config.toml
encoder_arch = "convformer"
model = "contrastive audio-text model"
dataset = "synthesized solo parts of chorales (CocoChorales)"
train_examples = 39062
time_shift_ms = 100
n_mels = 64
hop_length = 320
input = "log_mel"
spec_augment = false
win_length = 400
tokenizer = "word"
vocab_size = 56
loss = "softmax"
embed_dim = 384
encoder_norm = "layernorm_no_bias"
encoder_norm_position = "pre"
encoder_activation = "gelu"
encoder_mlp_ratio = 4
encoder_parallel_block = false
encoder_dropout = 0.05
encoder_inner_norm = false
encoder_patch_size = [4, 4]
encoder_conv_stem = true
encoder_depths = [2, 5, 5]
encoder_widths = [64, 128, 256]
encoder_kernel_size = 3
text_encoder_causal = true
text_encoder_width = 128
text_encoder_layers = 6
text_encoder_norm = "rmsnorm"
text_encoder_norm_position = "sandwich"
text_encoder_activation = "gelu_tanh"
text_encoder_mlp_ratio = 2
text_encoder_head_dim = 64
text_encoder_fused_qkv = false
text_encoder_bias = "none"
text_encoder_qk_norm = true
text_encoder_parallel_block = false
text_encoder_dropout = 0.1
text_encoder_inner_norm = false
text_encoder_drop_path = 0.15
text_encoder_positions = "rope"
init = "kaiming_normal"
residual_init = "zero_last"
optimizer = "ademamix"
lr = 0.00105
beta1 = 0.9
beta2 = 0.999
eps = 1e-06
beta3 = 0.9995
alpha = 2
grad_clip = 0.5
steps = 9000
batch_size = 256
epochs = 59.0
lr_schedule = "step"
warmup_steps = 270
weight_decay = 0.4
Rows from block 8 of the audio encoder of a small contrastive audio-text model, named by matrix and row number. Rows with one number belong to one neuron. Each number is 128 + 24 x the weight over its row's rms, rounded and kept within 0 to 255. All counts start at 0. Numbers have three digits each.
After each neuron's rows are labels from the 100 clips, of 14848, where the neuron reaches its highest value: "responds to" is what is common among them. Only what is clearly more common there than usual is listed. The data: synthesized solo parts of chorales (CocoChorales).
# fc1: MLP up (encoder.blocks.8.mlp.fc1.weight, 1024x256), inputs 0-255
# fc2: MLP down (encoder.blocks.8.mlp.fc2.weight, 256x1024, transposed), outputs 0-255

fc1.737:090146163081125133170158157139100148164112133169120106096152159107134070125111149153126112143175135133135120121114111145105134093126147129158154162140112140088113119165150088130140126152131146161129108149145138090146133092161111144165156151113148162077153053084108130096136069133125136059106132127089154080116127122102141114151127129123144142139096104128115146108086098141123115148116158136120124105117160096126122109139098126127103143175161100120104130135091129162185108125092089125108138103118119157097112152126143115134156135118145134154141132105113113149159133096111142114120116120162101173142112143162120138159169125131123131122146161138153085096115131131122142153145150121095146105131166149143132124139153123112122126080152111104153138121070128134098154090138177
fc2.737:069102131125113126125132124080152079151090122111162140129152089126108127108111153133139100133128131143135136107102071106148123143143127097128170153087135134121127123154127112102143107167115139123086119129121169137103152140134106158161101151140163136119149146145163158154152153111089115115109105154088118161136105123083124142094117121094136139142151124122140155132097125153133137148131138103160119163132151138112090130161108191097155134164147118166135075130080114104116097092131153107121143125088119132142169160143085169076142158135143131159169134158121126098160116134141114112095139118129092131121165155133114093130141093065157158096163122091107110140110106144132127131164118149127090094124137170170158151134143083165136076148131151125155115134142114110131126092133125
responds to: note E3; cello; note A3; note B3

fc1.87:118094121098154156086127097131112144080148144153129142107149126135138129101116125120119090166130146130133120156122110117125139078146132169177102156130126092130117163148122130139144110108135113164105124141146129116136127115111160133162198115116079115118153119127131160138084098141138124113100149084126153061105128147140137127130171107160101133105131141100102102136096081146109152147111118143126112149138157109150132129177104086111125113142125096100100084148123119125134135150160135147152112171146156156121171163148148109127151145125061115118132107139147143197140144062151135118128130118149106168114150153157084157121132128127126109203117144094150118117081170122179123138148125147111121096125141141132134106123117138152112118110153120089159137125132114124151120129198122
fc2.87:124166163102145124105111129118107143112167149164152116160134114165135130133094109131153127138141148123125133085136144083096148124143126138170103149158144184142127164141141085123127107096139113121127148157138142119133145145116117121102169112145093134129129136088107143185094121109154060123067128099114118151138131102138113102087176115139137169147128102151085083121116098107151145132101109094113131127140139129160117118125125124116132097168119109132089114146173134144148130141141139153107160157141148155082118138132108081130135135102109081079119151145155122146165114088125118158092126145152120120135105157165121158099178131151112145157148119117143086124100140105142118100158120130103133104122123088089157177147098122113152089173085110098159106173127090117125124146155131
responds to: note F5; note F4; trumpet

fc1.138:100152134142135123150182141101115127102111139148117049089156131094124111156146137171122135160137103138130121128096073145132122102160144167151155149138142129112131178124115134107146112150126132132119127141117137158134115114158114112160118127106105162089156134097115137092101146120161144103098153109119154059119133146111129111131117115112113133103108119104111127098129114104107129123117110152140084126143176080137156159192142123110117137139104164116147106081133123170149128151128136155136082153124113139100118113178132104142166140091117191124152133128113156163116132093127116113109094126158112157117100151143123127116116131127119081145145170114104127136102138127188086100129138122103146104116125173155113175147133149130079172095159159110174157115105133143120110087131149
fc2.138:125125117150131097133102122152107143072112139155176118127110143136150146152138133106094135125130111132123128136106154107158123138144124173133097136163081119153131181137117152124109146126141118116145165149086088122133144144122107121077146118102095159148110119150118119106139087119139162150148182128133129095129174129142112131122119152194125137127079109123129104165107114164088107139169112125119141104127086151133160131131198115155091150143091125087081100136125114106120107144179139125147133136124104149099167096156159125158098132091146083071125110150152124143122174134113168123117166150121131112052141121115102148130109148160138085120091143145121157132143171135162145116118124159138153117098155158114129081107075113143110144113115121134119132149119145120111102127133103
responds to: note G#4; note A#4; note F#4

fc1.472:093143108127167154118167155093080138134131139150135071112145195109132112148091115144130120156160100131110124146105104184133150111131121158138133162121175162124110185178108133152150128126116135134121133127135127140113138078141108107158185127101116151112159119107132142120111129117178153105102132102094120086146121104120139103119115151145121127098094119102099112112124143117127138119094133152142091111173167106146125155180136085107128156146133147121123103074154116126146149148125149152134042144126130138119140096118144121147172129106115152124124149080127145174127131126150110092112108139166129135140085110148169158111131139140109112185100180128137114119105118131146119115111140113122138106115143162145120155111124132152076158093126132100151105119123099177124098109133113
fc2.472:160126124100126120114135158139128151127110119163151107081104172086137128165111141099148165164147184157117123122102161130123107127067083147132122161153114115153110163128189092123123107105154089116171142121103088140143141121145115126139133135141138121162104127108148122097127087118155176097136122147147151085160152131131117131160117165110129138067109113150113105135114114130096109088082174152118097104130108170125160137135132109148131165079114122128108116128109129133143135130090096109122129132160112147125118114121170124169076121133086129148134093127142128152130168131113158134100145162114132177106129107133132122143170115155106106108086154155098134125177100118103129171118185117144154136105157142115131148086134117158121176109117126135122127108099138146091124091101145
responds to: note D4; note D#4; note G4; note F4

fc1.271:119101110119115124141123136171125135149100102157095106099132197108117115116140118129123140178129142124114109138101077148054111102085119131160181173141113096093086125182156149120137157102133121157121127175113141123121151120142134121169121202133146141102152129098141133117131139131153142060103128144117170088117118122154149133133160142122145140084132128134100138102115115135109144080098131126111105110129190131121177163172124126089111129109114134109161140076144148165142099123108112151110122131121125151105140125139149120128148166098084160172128090116120109136124147089125167136132159101142079139136113119173150118094126132128094120108138137129111115139130122099142150149099130144087130121120124183150143129115137121155110169111137149108166140115111131115119131095139160
fc2.271:131130119103116116076104144124140153152149132154154142132136132101129136158138121130188101121140126077172188107154151118153097153126078073131115120086133121109100122159152120141125128106172120104143187085102107136132095169122156113128154102134108066111113146127161106127085103113127121157098105140098104117125111132097139099117140124142126114133143154134129105104071071146158134150084116137141150125139116138118112152137130149117147112093163102157123156138127156095112144141133133153131124142159139127119091127107135088099167133156139137114108136128104128152128187113178104134172120171093119137137135103156159135167194107102109142151120121110133134120165109135108108152136158164133089169143117096118133140108101144145148092143092110144163138108143113162160137105110159
responds to: note D4; note E4; note C#4; note B3

fc1.348:122128147126177175129151117128102143118135150156120117100128176109155105127141116132124118158130136147128157091120150138111106104139155167172118148161123133053118119146129104126170125116152110121096135161109102121149124117142102119126127153168109152138177093113085145079098093125155123105109153093150143084125137114114118114130136137143144147151111163150114139119158095113093124108103106101101074131154169110146150157165136117111085130143092134105111121124163130161156130121129138159118125141151114148117095104164152074165143129091117134119135124115051165140140141058113122131109103113163094137130092149143166143126142124157098103127125159162152102106120153127169103101121126147070159105099099168151139123120120172119096164125127131103140163118117137133106115096147147
fc2.348:135085133118110094147101153149108160117099147082174074089100139138144127167138108132142142136166130144125112157118118121147142102105131134125122164137147105100111166132109136120094134134120136108138125154136088114126139156139123137090183084155115095122142102186115100079173093127114171127142122148113154082108161139154157117133131149145143122123120134136170107113126131171112123155138107149101088078135144121118158121151153123161158182131112125088086112110113085105139107114136120103193100149095082126126135093173148116123154097104119137135141107150135121129121141121110120152121097135126118114104104098120126130130135137182125082128115148130134189144161177108132166144126164137171158115111139143131143130094104133138148166066140129140115147123069131138142104137138136
responds to: note G#4; note A#4; horn

fc1.86:131110116140097109153121119130130138139101123075109084110111157127169076135089150138113112139173120161154121132111098138070126127106136100147169129139138143092148124125184097115140117147130098126135141113157143104166131082148142172146125152128161099090148119106136138119140093114121156062107109123092168139152148120135164139140101172112148113108174120169130153093094126144147155156077165128126100107133143147094167121143102145131174161137120125130138120117076119102169132093093080107138128140115140112078119152126111128121134109143113170165138095121135116143149132128096157101122108097136105138135111154154134118127141086129127124100151150115156140091123129138102154127168125132117193130150111127169112139107165141081142153070153150126136136146119141150150146121118165
fc2.86:127132124106085115108170162101093055133052163113151127141152133128097155168154128125171106173115110113156165109121125155128152116134101092140152164099104146122138102209154110099160129106124098133121152102115167134109127104147127139134092140154126147129141126121177144138154095120110126113131106195123105122141119085111154114105160169129153126097132155138144132130087089159137143115146118126112127134178107139121132120142106144134125174120137127151150124117119121106099089119135124115135135103100100104151128151125127148094163133130112090155143072140129129097142162155163142108122120166164126145144140120104139110094147093139122163096149143107114074148123097143085116149133143104163065119125129146149146143106150122129148107102089115119101132114144139150126099102159135
responds to: note D4; clarinet; note E4

fc1.396:119136137107145144111111117167144167102138137127146106109114140123166130130117121156110090189145126088124132119133136131116108097134120142139088148136134076123116169133117145117116127095148135146162153155131146133144151147094119107140180107102100102115122098119149147143110145112124145091067146121104143097093154176137150066108128126113150147124086136099111118119110074118108137145125096147129146175161118098107152126146092110125107109125132126142095101153129106134145138131142147148126131211152123190118114166158167115162197140122109118106117132135144111187150143113160131126136139135101109141136113144173062171098130116133103100163122118073131112106094154111175130139150117130110123106118126112111148112142126142162151109131134135085179161145098122122104111120146160
fc2.396:097135129105131084119103139081141132138152122143184130115129146099129137140083167159135143142161160095121150110107154108097110140137121133160141150125147154101114136164139123150109104142162130108114114146122151097092179154148109095136143155126144151092129144076155118157137131129138081113120083117095135153140139103132130119075141115093116151147138149125072120103124131133130146094109131104125142164143143125123073105128092163141189137149121098147113084150137109146138153104103128115092119127112135165129117153160087135128120171135126099118159187137117109139171137134157092133094133157128108146139139147142103125122139080150097167104171115113116097136145106095141105132111158162114122071146121121125188109137117100147168100180124098126176124113102102114123099117164126
responds to: note F5; note G5; flute; instrument: violin

fc1.37:100117144094108096141163128145110136118092117115131106127172152127109145133148128129079166106151132101143090153140051130074157084138144115150168156109138154094108116174172124124104147153123140133143107160123138123147143089139147168133105205131114161106171151105153119109137126154114136080131162113129146128096092128125134130108162139104169128117199136110124134104093113171124174115130111124119126102131153130108131109173132157138163124165124128135156120087128105135125097151152141160170138139105125114102142129140133092133168178117081124156125109152104130109129113106143162170128122110140083116101114154144143109111081135126133126144118155137065125150143148110152147113103126110087118083132138151137118118145120103139133108112098119124133088151120077136138142128113103
fc2.37:135129145163114081116101150130183125138110079153134133117086122102112151146120115080110128145136112076143186131101140142163118171120102097103173112146124137129130101136127098130096151123122097073156142082132146151126114139112128112119118096140106132139141163160137135172128131139097151159111123119103142114118136140147120150140144150134138114134122106124146113136111124128136147153136130105179141114135132137149113119104145135115154173152159120153103140139142153064113130119153138098124131095121135080137129110107164140148171094170141123159122160118157137095171169149189110149138111121095134145137084117105171133152140124101142148104133084148130120154158121098120132163119157104147052142155129136082083147092090106129137071129136133122117181084132097143125125154090134
responds to: note E3; tuba; note F#3; note B3

fc1.30:100090122106141136124102145124102126137141105109127107126150154109138112131128149130118129118148152149133096100118118174082096136159119106166199143163147163100114121157119111172116111158153116114111132153125134121127154118178096139118123186148156151093117125091148135118111131116183141134151098109124138087139123108120130133090138125096168127080166150134151104087131143110131135091110140107108058127140204119117132157179105132089161154123121131161138136102139138164164140110072109170098097120119137153092124096149123112125111109108125161138118155110088152130104110132107126106080123136159087111156102146144139172090144092117108144140149136142129115113149101131147116128117135140091167122137108148158140134119164157094090183153122151116157116113111106124143140091119136
fc2.30:133145088109148106161088155101142142153176083131131153108125120111144111116106140144162126095150136096138111169120150134124096141123142114132132094138131134120109122135171146189115138129139143108168098138111118108122166166136099139133137168111157159086092146117133084132127141153158084107168120104113152154132097139158115134116084092101100095163118163124106170106142128119124102123128124138122132174111122102123107110118084146144187093104132155113160130146125116117128158115088106150118146134152159167157089150102127136134104118124148166120118169116081089179163117130109086133157133105093113142166184131149125122144127111091078134142118081148120116120151106087122123146082165113135136128136106091129120113179147154138156149156102132162150107120113112126151109126110162
responds to: note F5; note G5; note A#2

fc1.419:093109126107124138150122114127111154139138108133107075113153166128130093105136147142090132132136132145138107107104078145089138105136134126163174139145153153082126139153156100144136127153150132132126108148134134126152149063163135159146137168134130156063155093088107164101111117135157143115110124095122175101104118133114131123114131146119159128104168140118148133083127117155132174114092131116132080118120211092125161135194138119108140156147116137116144130105099132146179129123124115152147122146130141142116115127155125096117171120088103171131133125108092142156127098098123147106103131071145068136120100169172133118101148130122125090144135138131133141113110153131166115105149137141077150086122106174156124080143153114120094130116144120090157128140119100134120137099143148
fc2.419:126100109151145162143129121096166146155148111109146120105141122102134093117114126163137124158118146088108164134117140097137120146097137102132097144084110086112124134097177103123159101116111155152161088118107149138086138186127152142121128122125152109144100131131111117102157163138111097116108112129101144124132158177110161121147108134092062120149115146129164133116160117123148101166151079148167089127142133114123123155130107127123128104137110196108135149098072144157132123124136155123171134178136141128107128135145127125133138134154103165155134153117109105138120113115099091110177104116106097100155143103151130067157122161088109146134182130100110112105100094112115147105124088118123125157151128140141110205140146119138115108132127134136191135118104167116115104105130166
responds to: note D4; clarinet; note E4

fc1.368:124148158083149114127127143143086189154107132143138113093175175107142094111096169115118123129167171141126065128119120132088118094130128117159170153137083149117112117176134111146127138127155173151130099151133128083127151117134127144141176146069147139114144103102129126119126112102142159080112129132090151070122147132116130122169140123107152184114130101140134107096082102148092116130101175139104134127136147123105117116162088135144126131143160117133117151133103114166161115124083109132100149136107100168066117142156146124117144149104130126150116125141125085156131132098087169137117130144127098149138126132166106167132147109103158139135138137140122076124113132136127165144115127128089147122131185109151147137124172119135134110099125124098179123149089133122093128110134149
fc2.368:079111139136106146103134128093152109153118122094168146131121085113118129093104139152122126113144112136136111121120105101130110140131124134151160120101169138108122107133112160155122097165108149131086098157149139101105155137156122119127119169126170130094160134125172131158143156125135119130150094122077145158133091109119127137105119062112133154144163134101136183089089132151125144134116120138141133187139178125105080112139085182153159124147126120149147082113110118135116112084100133130110128087104114162138133166115093140072119153153171139159163130136121101105167126140115093096099138116124081146145143162143074136145143085125154147117137109086121121108142120127146091132136133155124110071153122154158157097134140130151157114157166162107167115104109123117161140119147120
responds to: note E3; note F4; cello; note A3

fc1.660:079110147105134170115154135165091127129098141148137134117137122156102104132159074109144135164146104111080083106188123123132116137128108152167151147160145117107070127171114125140145094142152151144105128132128132143155108106112160093135123112149107148114128080100120181129118105135135159144151108122108137107118116103131140084125113117136107188106156114141117135117085122117114175110105124166119135122132138081135148131134134129151071157168120151077149126107139162130141108123116124136143125135155117185134118139141155121149163124080124118120100092129091163133136165104106168113114147145172118093112105100126125184149135108142157105147132151110147089154137133136145100129166120158118135109150114134144158114126134149127107140118124109028110134150115087161126157129151103
fc2.660:143185123111139111115150146098093116138146142140122157145142080149141131142132126096178105133101150163141105122115140079134113169127138140100142153102129140132101121137127134117134134149117174110158164144112123139132135130147097161146110117154148129137085133087151135160115084118114140125140136172126110175184101117083135094165119137104143107143132109150126148116118099119124128123137145132085125150080097103102142084079092121154133121108163102150161123146140123148131109144062102157099134088114098131130130148075094181125097104106145113111103121132175093078127097162151139138116129144137139157153206156112144138128156075110132128091106102164124131128147122143105129151112150114118109162125151074106136135161155125119128104163091134154124125151122131148176138128104128
responds to: note G#4; violin; note A#4; instrument: cello

fc1.358:119125127121122141152119099165103180135116106126110038117133153126120120123166117137087148120135132134115103122137097129093115115150149097127155137145139132088118114109148135119136139171130123172121085160143152169119133104137133170153109144145146115080116129120134133117150152127138140136139131106144190050107079137161099113149138116124164187124161108113100139088139140128121124088096117137117135116138177123125135121154111121115103112124114163132161175073092107157174132087133133145149152153113143145084110123157134089137131119133105170133106138115109141136095109110096173148102108065157108109128077098154148149093116167103136071135127154128099118104122138150132151100139104171089141100114110154126153161131135109131125144134119146089153131133111118130139149136107115
fc2.358:133170162090150107135134147088154079140118084120146133100166086116113122127123156126190084114111116120183168113137177094159169124160140099165119106133079139110120160153162131125142145102137122112122138079115134111124130108178099149138121149116115136103130069120116123132132121127132087139124159147093089158159148101103122112073155135115120110176126177143138077107109127103166128160142141127096127132144111114096129116172106125147144136111189137165114138144152146121111109121144078127118135137112099138159114152137116103112143193121120120086117131123115132100139125136127128105142104153135124136145156148096152113121115100157090170124172100136156122156119125132101121172131150132139121139138141070145130145131123130111135125140127104171146115116171141101117089100159102
responds to: note D4; note D3; note A3; cello

fc1.435:124134158104197160096167121155098153110144139161110135107157134133112137091162113105125137108155125139129100156169111114142162142130120133142128117148118149121130160151145106135147134097115164138108086108080099143172102097092166092157111140146092112131139120119122143124073110147151139116130134075154156109111083112150120094180101122122107181105143120104127159130136110130118149118111146163116088164106133111146172137144136101158112123123115138096158102124146145120144138165133152143162137163184126124145089142159175102122140135119100130089131106126076167175096135077116132115133104139147139141099131124122099149126135125136114109162084155126118109145109141140153109088150157114119182119127123123127128117113126149155107106114088098083115132140136063184133160135133125
fc2.435:113156145120130128104169173112132114111137182161127171149116074180126136161133102132160126133126099133157119120129121091153150143135115176145132117100133133143122118131089136100098106114124154107118137150126106117123108153129159144108088124162114129140142166112136145161115148132120118139117109163116127205159098112110143131144121081124115138160135146131099168115141085114142140122132100146113154177073096129116149101084112139138121091133103129110164088146156127126078073129088147134128157096148101137151102169098098145123117128096145083127137082193149116091148152133126124137124136131128112148116167167104082148112150092133170123083117098120093125164149133108138108087131117154133124125112103081115164125157133164115150103148102124140097119139129136159168140146119126
responds to: note G#4; violin; viola

fc1.461:117142130146122160150131124163094171143141126129133055073140138098122102136105119124126142148135154135128088125106130110121157104135143122130133166120130110129109153106152133106162123137159146170128125122130119160156152110140126144131137128117130133115136119100136119094122113132121182132113132093112174076128106164129133077127131137108135152098147105099123151083112107109131151099102124152119102091127186086106129150156129128131134116149098142104134121063104115158192111139135160168151116174168101146107139105126138087172149135123095181129160133139109113129098123082112164152120135130134098150127093126178137154153150124161124109131131163119091137092122142109161090133143134121121178128121116155138113133138139125147108204113168140117178153154124076161103140123097162
fc2.461:119125089134125066145113164094150138156158163097107126103097094127188124145109132130130145100133164137112113092086128106129113135129186138104101148124143115122136072097148127117139103143120133110160141134131111095148169136154099115138114127139175135147093151128124086101105082130129128094135158153108141163145137161096165149159115106083123117096118109145130115164122130131110131136138143118115120101072146128118118099102117097126170158148111125089086096151143133143148147137103111124132151116113101114131092137125097138181090092120117126168187111154164090095144105129109128148144141182096120137152133155130154096178161088150121161115140100144135120118165140132119124131158131065154184155140115130147136113148142135113115128094157120156135158121118154122119146129091153
responds to: note F#3; cello; note G#3; note E3

fc1.380:106141117113133101142122135174095148144128130137101108098131191110120146128143132111094159096162162107107089151115125158107153116134151127127103160119110087144132116172134135151149151092112162199137097123091133125164164121118139111197126154103124151109137146100155091099101166165127144086132135104122147094132096146144122090131173141088136152101150126102080113117133151149127149070115136151090153113148166135132112125155112116138138129124134113082131177096142107147141142150141152146131140173150103131098117114128157096154175162108087127121148137147107102136091136107127188173108147131111128132117124096137144160106106165142115130146093127114092106149144138106148137141097130137111154102158149157112112125099116145147133152103108096113146131163126073144095139128097139
fc2.380:116098136136152068146141203130141077152116113150128138086112114095140117132133110104142157150121143131164110102079155130140142150133136116077144128135096112142147122155149104148091151095100159097145141085122102135112118137160108100116113144110127126128139160145115106105161148156108142109130094178119108124127145146144139159162117149121098129107114097119105114153125145145124128186153134129137142129102136133148129140094151086135165158143138115118101120128123153083114122156148137149155160100113114081161123140107154164149118108144130150140163121130136112124146170158141141140161156143079130156107117126095129111155142131140104163078108098144121143183136130088080115134070155096158101107146128164127112133085089148163103147133121153152094128057136111173113127104104145
responds to: note F#3; note G#3; tuba

fc1.41:125145124136133121178133158141134148151154098131101116053140123108119122140152145133139147120130133117133107143127130119112174103131152119120145143114135103139106094122195153147125129140151132119173149090102145130181130101173142120196109126138132112107090110064137113119123129141106172144123119106123153129137082155122162073145120145094098135110155115099118126121146137094142160063099147162135134118109148090088110119130121119109160119114142142089135155128150131147175130140093107159129102157180087123141109144093124123164143140107069170131158131162135104142108124110101159138137127134117113138154116093153171129143150100178114121114141121116083134096152131122125089143140149079111160150156133125146136123126132104132089163122153096132157128127151088186114124108109150
fc2.41:147130116132134104131137121091130107125157133112140154133133093151139127093091149141108109133111182114064145150134111123129148155143197139104113143128164122125128109128124129156125159140120149097104139128146132087120138116099139107124097098163159112169102102109131100135136096138104110107164148137140116166177152114135137152142157153117120067121132123133105105180107155131119141143177111119120102113096104103130105100109132096122156152137170100092121107178140124123124138148118088062150097110124112080133138127137084148138108130098108118170143110125168136085143078121148157149155129138122166110160150129110183079136107097152141177068151109132152128118123130156100131170169130109155150162148119104104102152150104116119140143109142123164094147142164157108101136129122118
responds to: note F#3; bassoon; cello

fc1.725:157135112103130143112146127103087121135139144135108090115136122086135122149118116159153145141187145178115101187091092174118131097105131115131127166101151161124105183148101129147141121086146123123098114135121134126118118122120113155161131097148133114104120155097142105109099105119130134061137066124130159101127092108131154129135122175124102105088129140114109136129122116132140137093116145136129078116143184124133120149174149110094168167101138117156167080106119105112164124145088146170135083149143115128127143105131123140139144107115117160106147129126102150135094137119126115165104113156163125131138148096139148162093156122116099131188070162159119137139125100100141128146102154086139143107119116166119149153100127147177120157100096100136133150131157081155132148128132143
fc2.725:160149129094102135097146155096129136133122168142135115128127096109143134152092104153150142157140142128091159140098133152141120134117143099122071147069111096171125140158106118120125148064181146109114146119125152112112131141098121113122102058157123128152119100152151092135153121135106117086125108183105122133160119120175167154125147151121100127119093127126110145143096107146145115105171106122113112124120115132138128149122124101100123124104152118107138111127122127102121097133127152101164125146127080134155113102102129144122118140091143134115151086144120123093135133122111164170152115166149138139151147094130136128095169128161095182118138117129108091165111112115101140172090149111194128123115131130120156189108116139140174118086098097150118176118166150143086145134156176
responds to: note D4; viola; note E4

fc1.677:143080129099135160099136117117116106095146146114136119119145171109101123085111118131129092133177140128082113187138113164126171107149155110152112156116173148125134164144107126162110149112124165155080149154100160113122133140095124132120128124116143122103133080128148098128126101128116133079130106088135125081166104126147125113086132160111113124097142138110118144124086116121134138138133124101131079158137143085120114115196093150085138128130143112126132073138123104121178095184126158133167090140144108113112156117155127128122140119107118161101164162131110133124122120088138121128116112140176137135158147108134100116098184115123055140167137153112124120125102120144131145131112154106129193107125136146115138166124113112162137186091127135124144143149145110122104138118175146
fc2.677:155150115111111106074101130160129124136132112116093105127105124151140105099144128128142115103151132129126146159121188130126108173156155074116100097110121124148132122138087152182107162098126155112123154110119122107128108153112122108095099116120151123123082097167135093127164121161120102144135089173128099129131104091176112139104135138149111144150151130141104161132087128155124096105121116102118145132129132138151129132139122146108141109091146066107111124143174134132146118142157119130143159124143100134137134102107132116096120102105175169069130122120108125142123116150085169133152122138135136130123153139178137119087150155164105158139113131137136128155121102124087171199086175144187140102122143119127164128147101146141196140135081096144100151112140134125097143117149168
responds to: note D4; cello; note D#4

fc1.268:142113131136097101126132144129107098110097135121087100110160139132174094134133155146110064115170104144156126146120102156079128124155135127164161131130120146099136091148148118122141110138129167159111115091136135109187120096157118158180139160104132137094123093116126172118106083125122124102115125133115142129159118117110142117108096160142170133142161131142125148109093093161097145146091164129124131112138154156096161106149098143109150146166145104115112086115095136127131112121108107141106138116129135125100169170107100132097124081110108129151147104169112132129162155143112169093099154103156100132143135177133102131171115086119141119141129145106143113147108138149117134159117129106100152116096133133156131068143146127100105176100200126138152095150108129131169115102150178
fc2.268:098137135122099121119184167115152103153078128129142110083152110127120136149132122135170108154173115125152136118100116122159168095143128087141124164077093115096135103141149121078155079147115117133109149098126145145133122135170131177152108128132136154100131135126133139114130104115085113106085124170077125145115088128088139098104173140112125160143123124139141142131105107122148139141108147101154137139147161135111133093165095163117148120147117113163137126126103132119145074124127148119133150122099105109121146177087106126132182158152119143156192104165125117094142128117124119104126130122142126167121161148152126090185149079110135135099162124108108106125103086105117133135161122101142095121120134123163181123177142090134143075117148121129135145114128126163127098112133173
responds to: note E3; cello; note B3; note F#3

fc1.269:145151132143109139121143140139096192107135132130122089116124157132171129166106111141118115150131166144125124139094130123071132117092168158116126156138123109116088128123158121102127090145144143129130105151129091092175152121130098144149144165156131135111127130139121116068118092166142161075154161106132184073142132148130100124148095147115143113133118118131100167084127139117103118116115089140102074082122185111112159137173143138158113130153088125070136138092100118147159103111097128144127117149153105139106140126116134115168114126102125162147123085126116094151135115103124151149113142100152119168100122134178155147133132119136106103137099154126123110100111136103154106153135118118081174139108104147120127109124126133134076169112158151124199135166106127148121139131119156
fc2.269:161152109137103108091116124119089155130151097110106132143083130123144135166080166102102151110149163107107144136127178163122125143114129126106148108143132140157112110086138098122132103167106125098134096100147083125113135109110132124152141111085151144175140156153149114113115095140175152137158167113127167086174134125139076137157097114117153126102114114145161138136123156136107102147119153119151133072151119174152133108111117152171150126097135106109106138141156129134120178126102135097151098119142144110115134076073117118153090110151150101150090140133159116127073120163121136146112110146084158113106103107136137097149104144146163145153094145129130127119139091169111140158108134111136134163089176129080090151132174137124118149122129151141154112152125132110135125152075116
responds to: note F#3; cello; note F#5; note G#3

fc1.530:095128128127140134156112135165133170105122094162113087082133171119107112133135134148101137162173160109110089131127131160084142145091105128118165160174122114089106149149168113150125124114154133156140104149105130148144133102130138112170152147148129120105150099113110140110131151170125140100089099059127175066083113144156135065110132159083139146097140139104112120083137135105108139100100134122129088113150152107133146131178085110127147129126118132114137136118125115145169137120131115124142117156153126160147114143138164104144180148119092139160119132134090128175125131093142138156116126106128104141128107136168111148080132126137100108134127152126087108150113139121169129123126148129083165082138104142135122135127133144142125149112148135080169153131098063127132149094156151
fc2.530:143106138126113149106151115128128163142118084143112109114133179090125105128156131149146112178145114115150154141122112126122104118125093092179165138117134112088108135144179121091136120138170123099105090147090137124103132157139151116138107159141151144088124107109141144096136130114123157110112114142138168120101115146087116108137103157145147146132132155147157181073129077151112126103098132122130093157124157132110153151157085187105146125096100149155158141117077121158145126108097152143141131151142121167113107164158118123115157131120120166157147132121074144149116139105116087089113108108153110147106124127189084086142146112114119095116138167108093143140131097085131137103104144160112113151112111144132154141185145110146149128133110129108153152106072136128137099098162164
responds to: note F5; flute; note F4

fc1.328:103171122166099102118121166125125140135145125166100092091108119105122133162108128126111151112137145121099086145095107112128101113126144134115111179133106098142119126110150149101149112109130111157139117113126146148154163093111123111130114136102138126111104165098161106126103088135163157106161154118116188107125112178130119110112107111115123159095121101109108187145099118130097144108110122187113147106125173133114135129134102098133102158149076155076117102118124115146150153120110126142132161160121095157130153144129144112186117125108094153105150105134139102145146156111134171143132175121157138166106112126191142125145134124135137119139092131119103105106118145111169072129131152117135200108132096160149131102157152137139122170073140111124187112161135130137110116157104149
fc2.328:140112091154144056137109146124141100142140177128095126123098125114183118118115111094141135114137170142103106131110117115101143141130197127113146147144163110136170074107139116132171125115079130109132145106131106131136161140130113113154152096155171095141109153114140110147104113106140112113126151134087116147176090136166123148153176129108149134066140105143073124165124138099135158140130124130132128087133126148144145096080126080113174157150134145113124129155140149128118143159090109117116090114093127094072128102123125123183080110123088145153148117136172102128137095103117139154133155141134160145174106124115150115164153111151116141102109094120135131110133162133129128140142144069139140171159139122115130154129108113086107139121118129175121143116141152133142128116093145
responds to: note F#3; cello; note G#3; note B3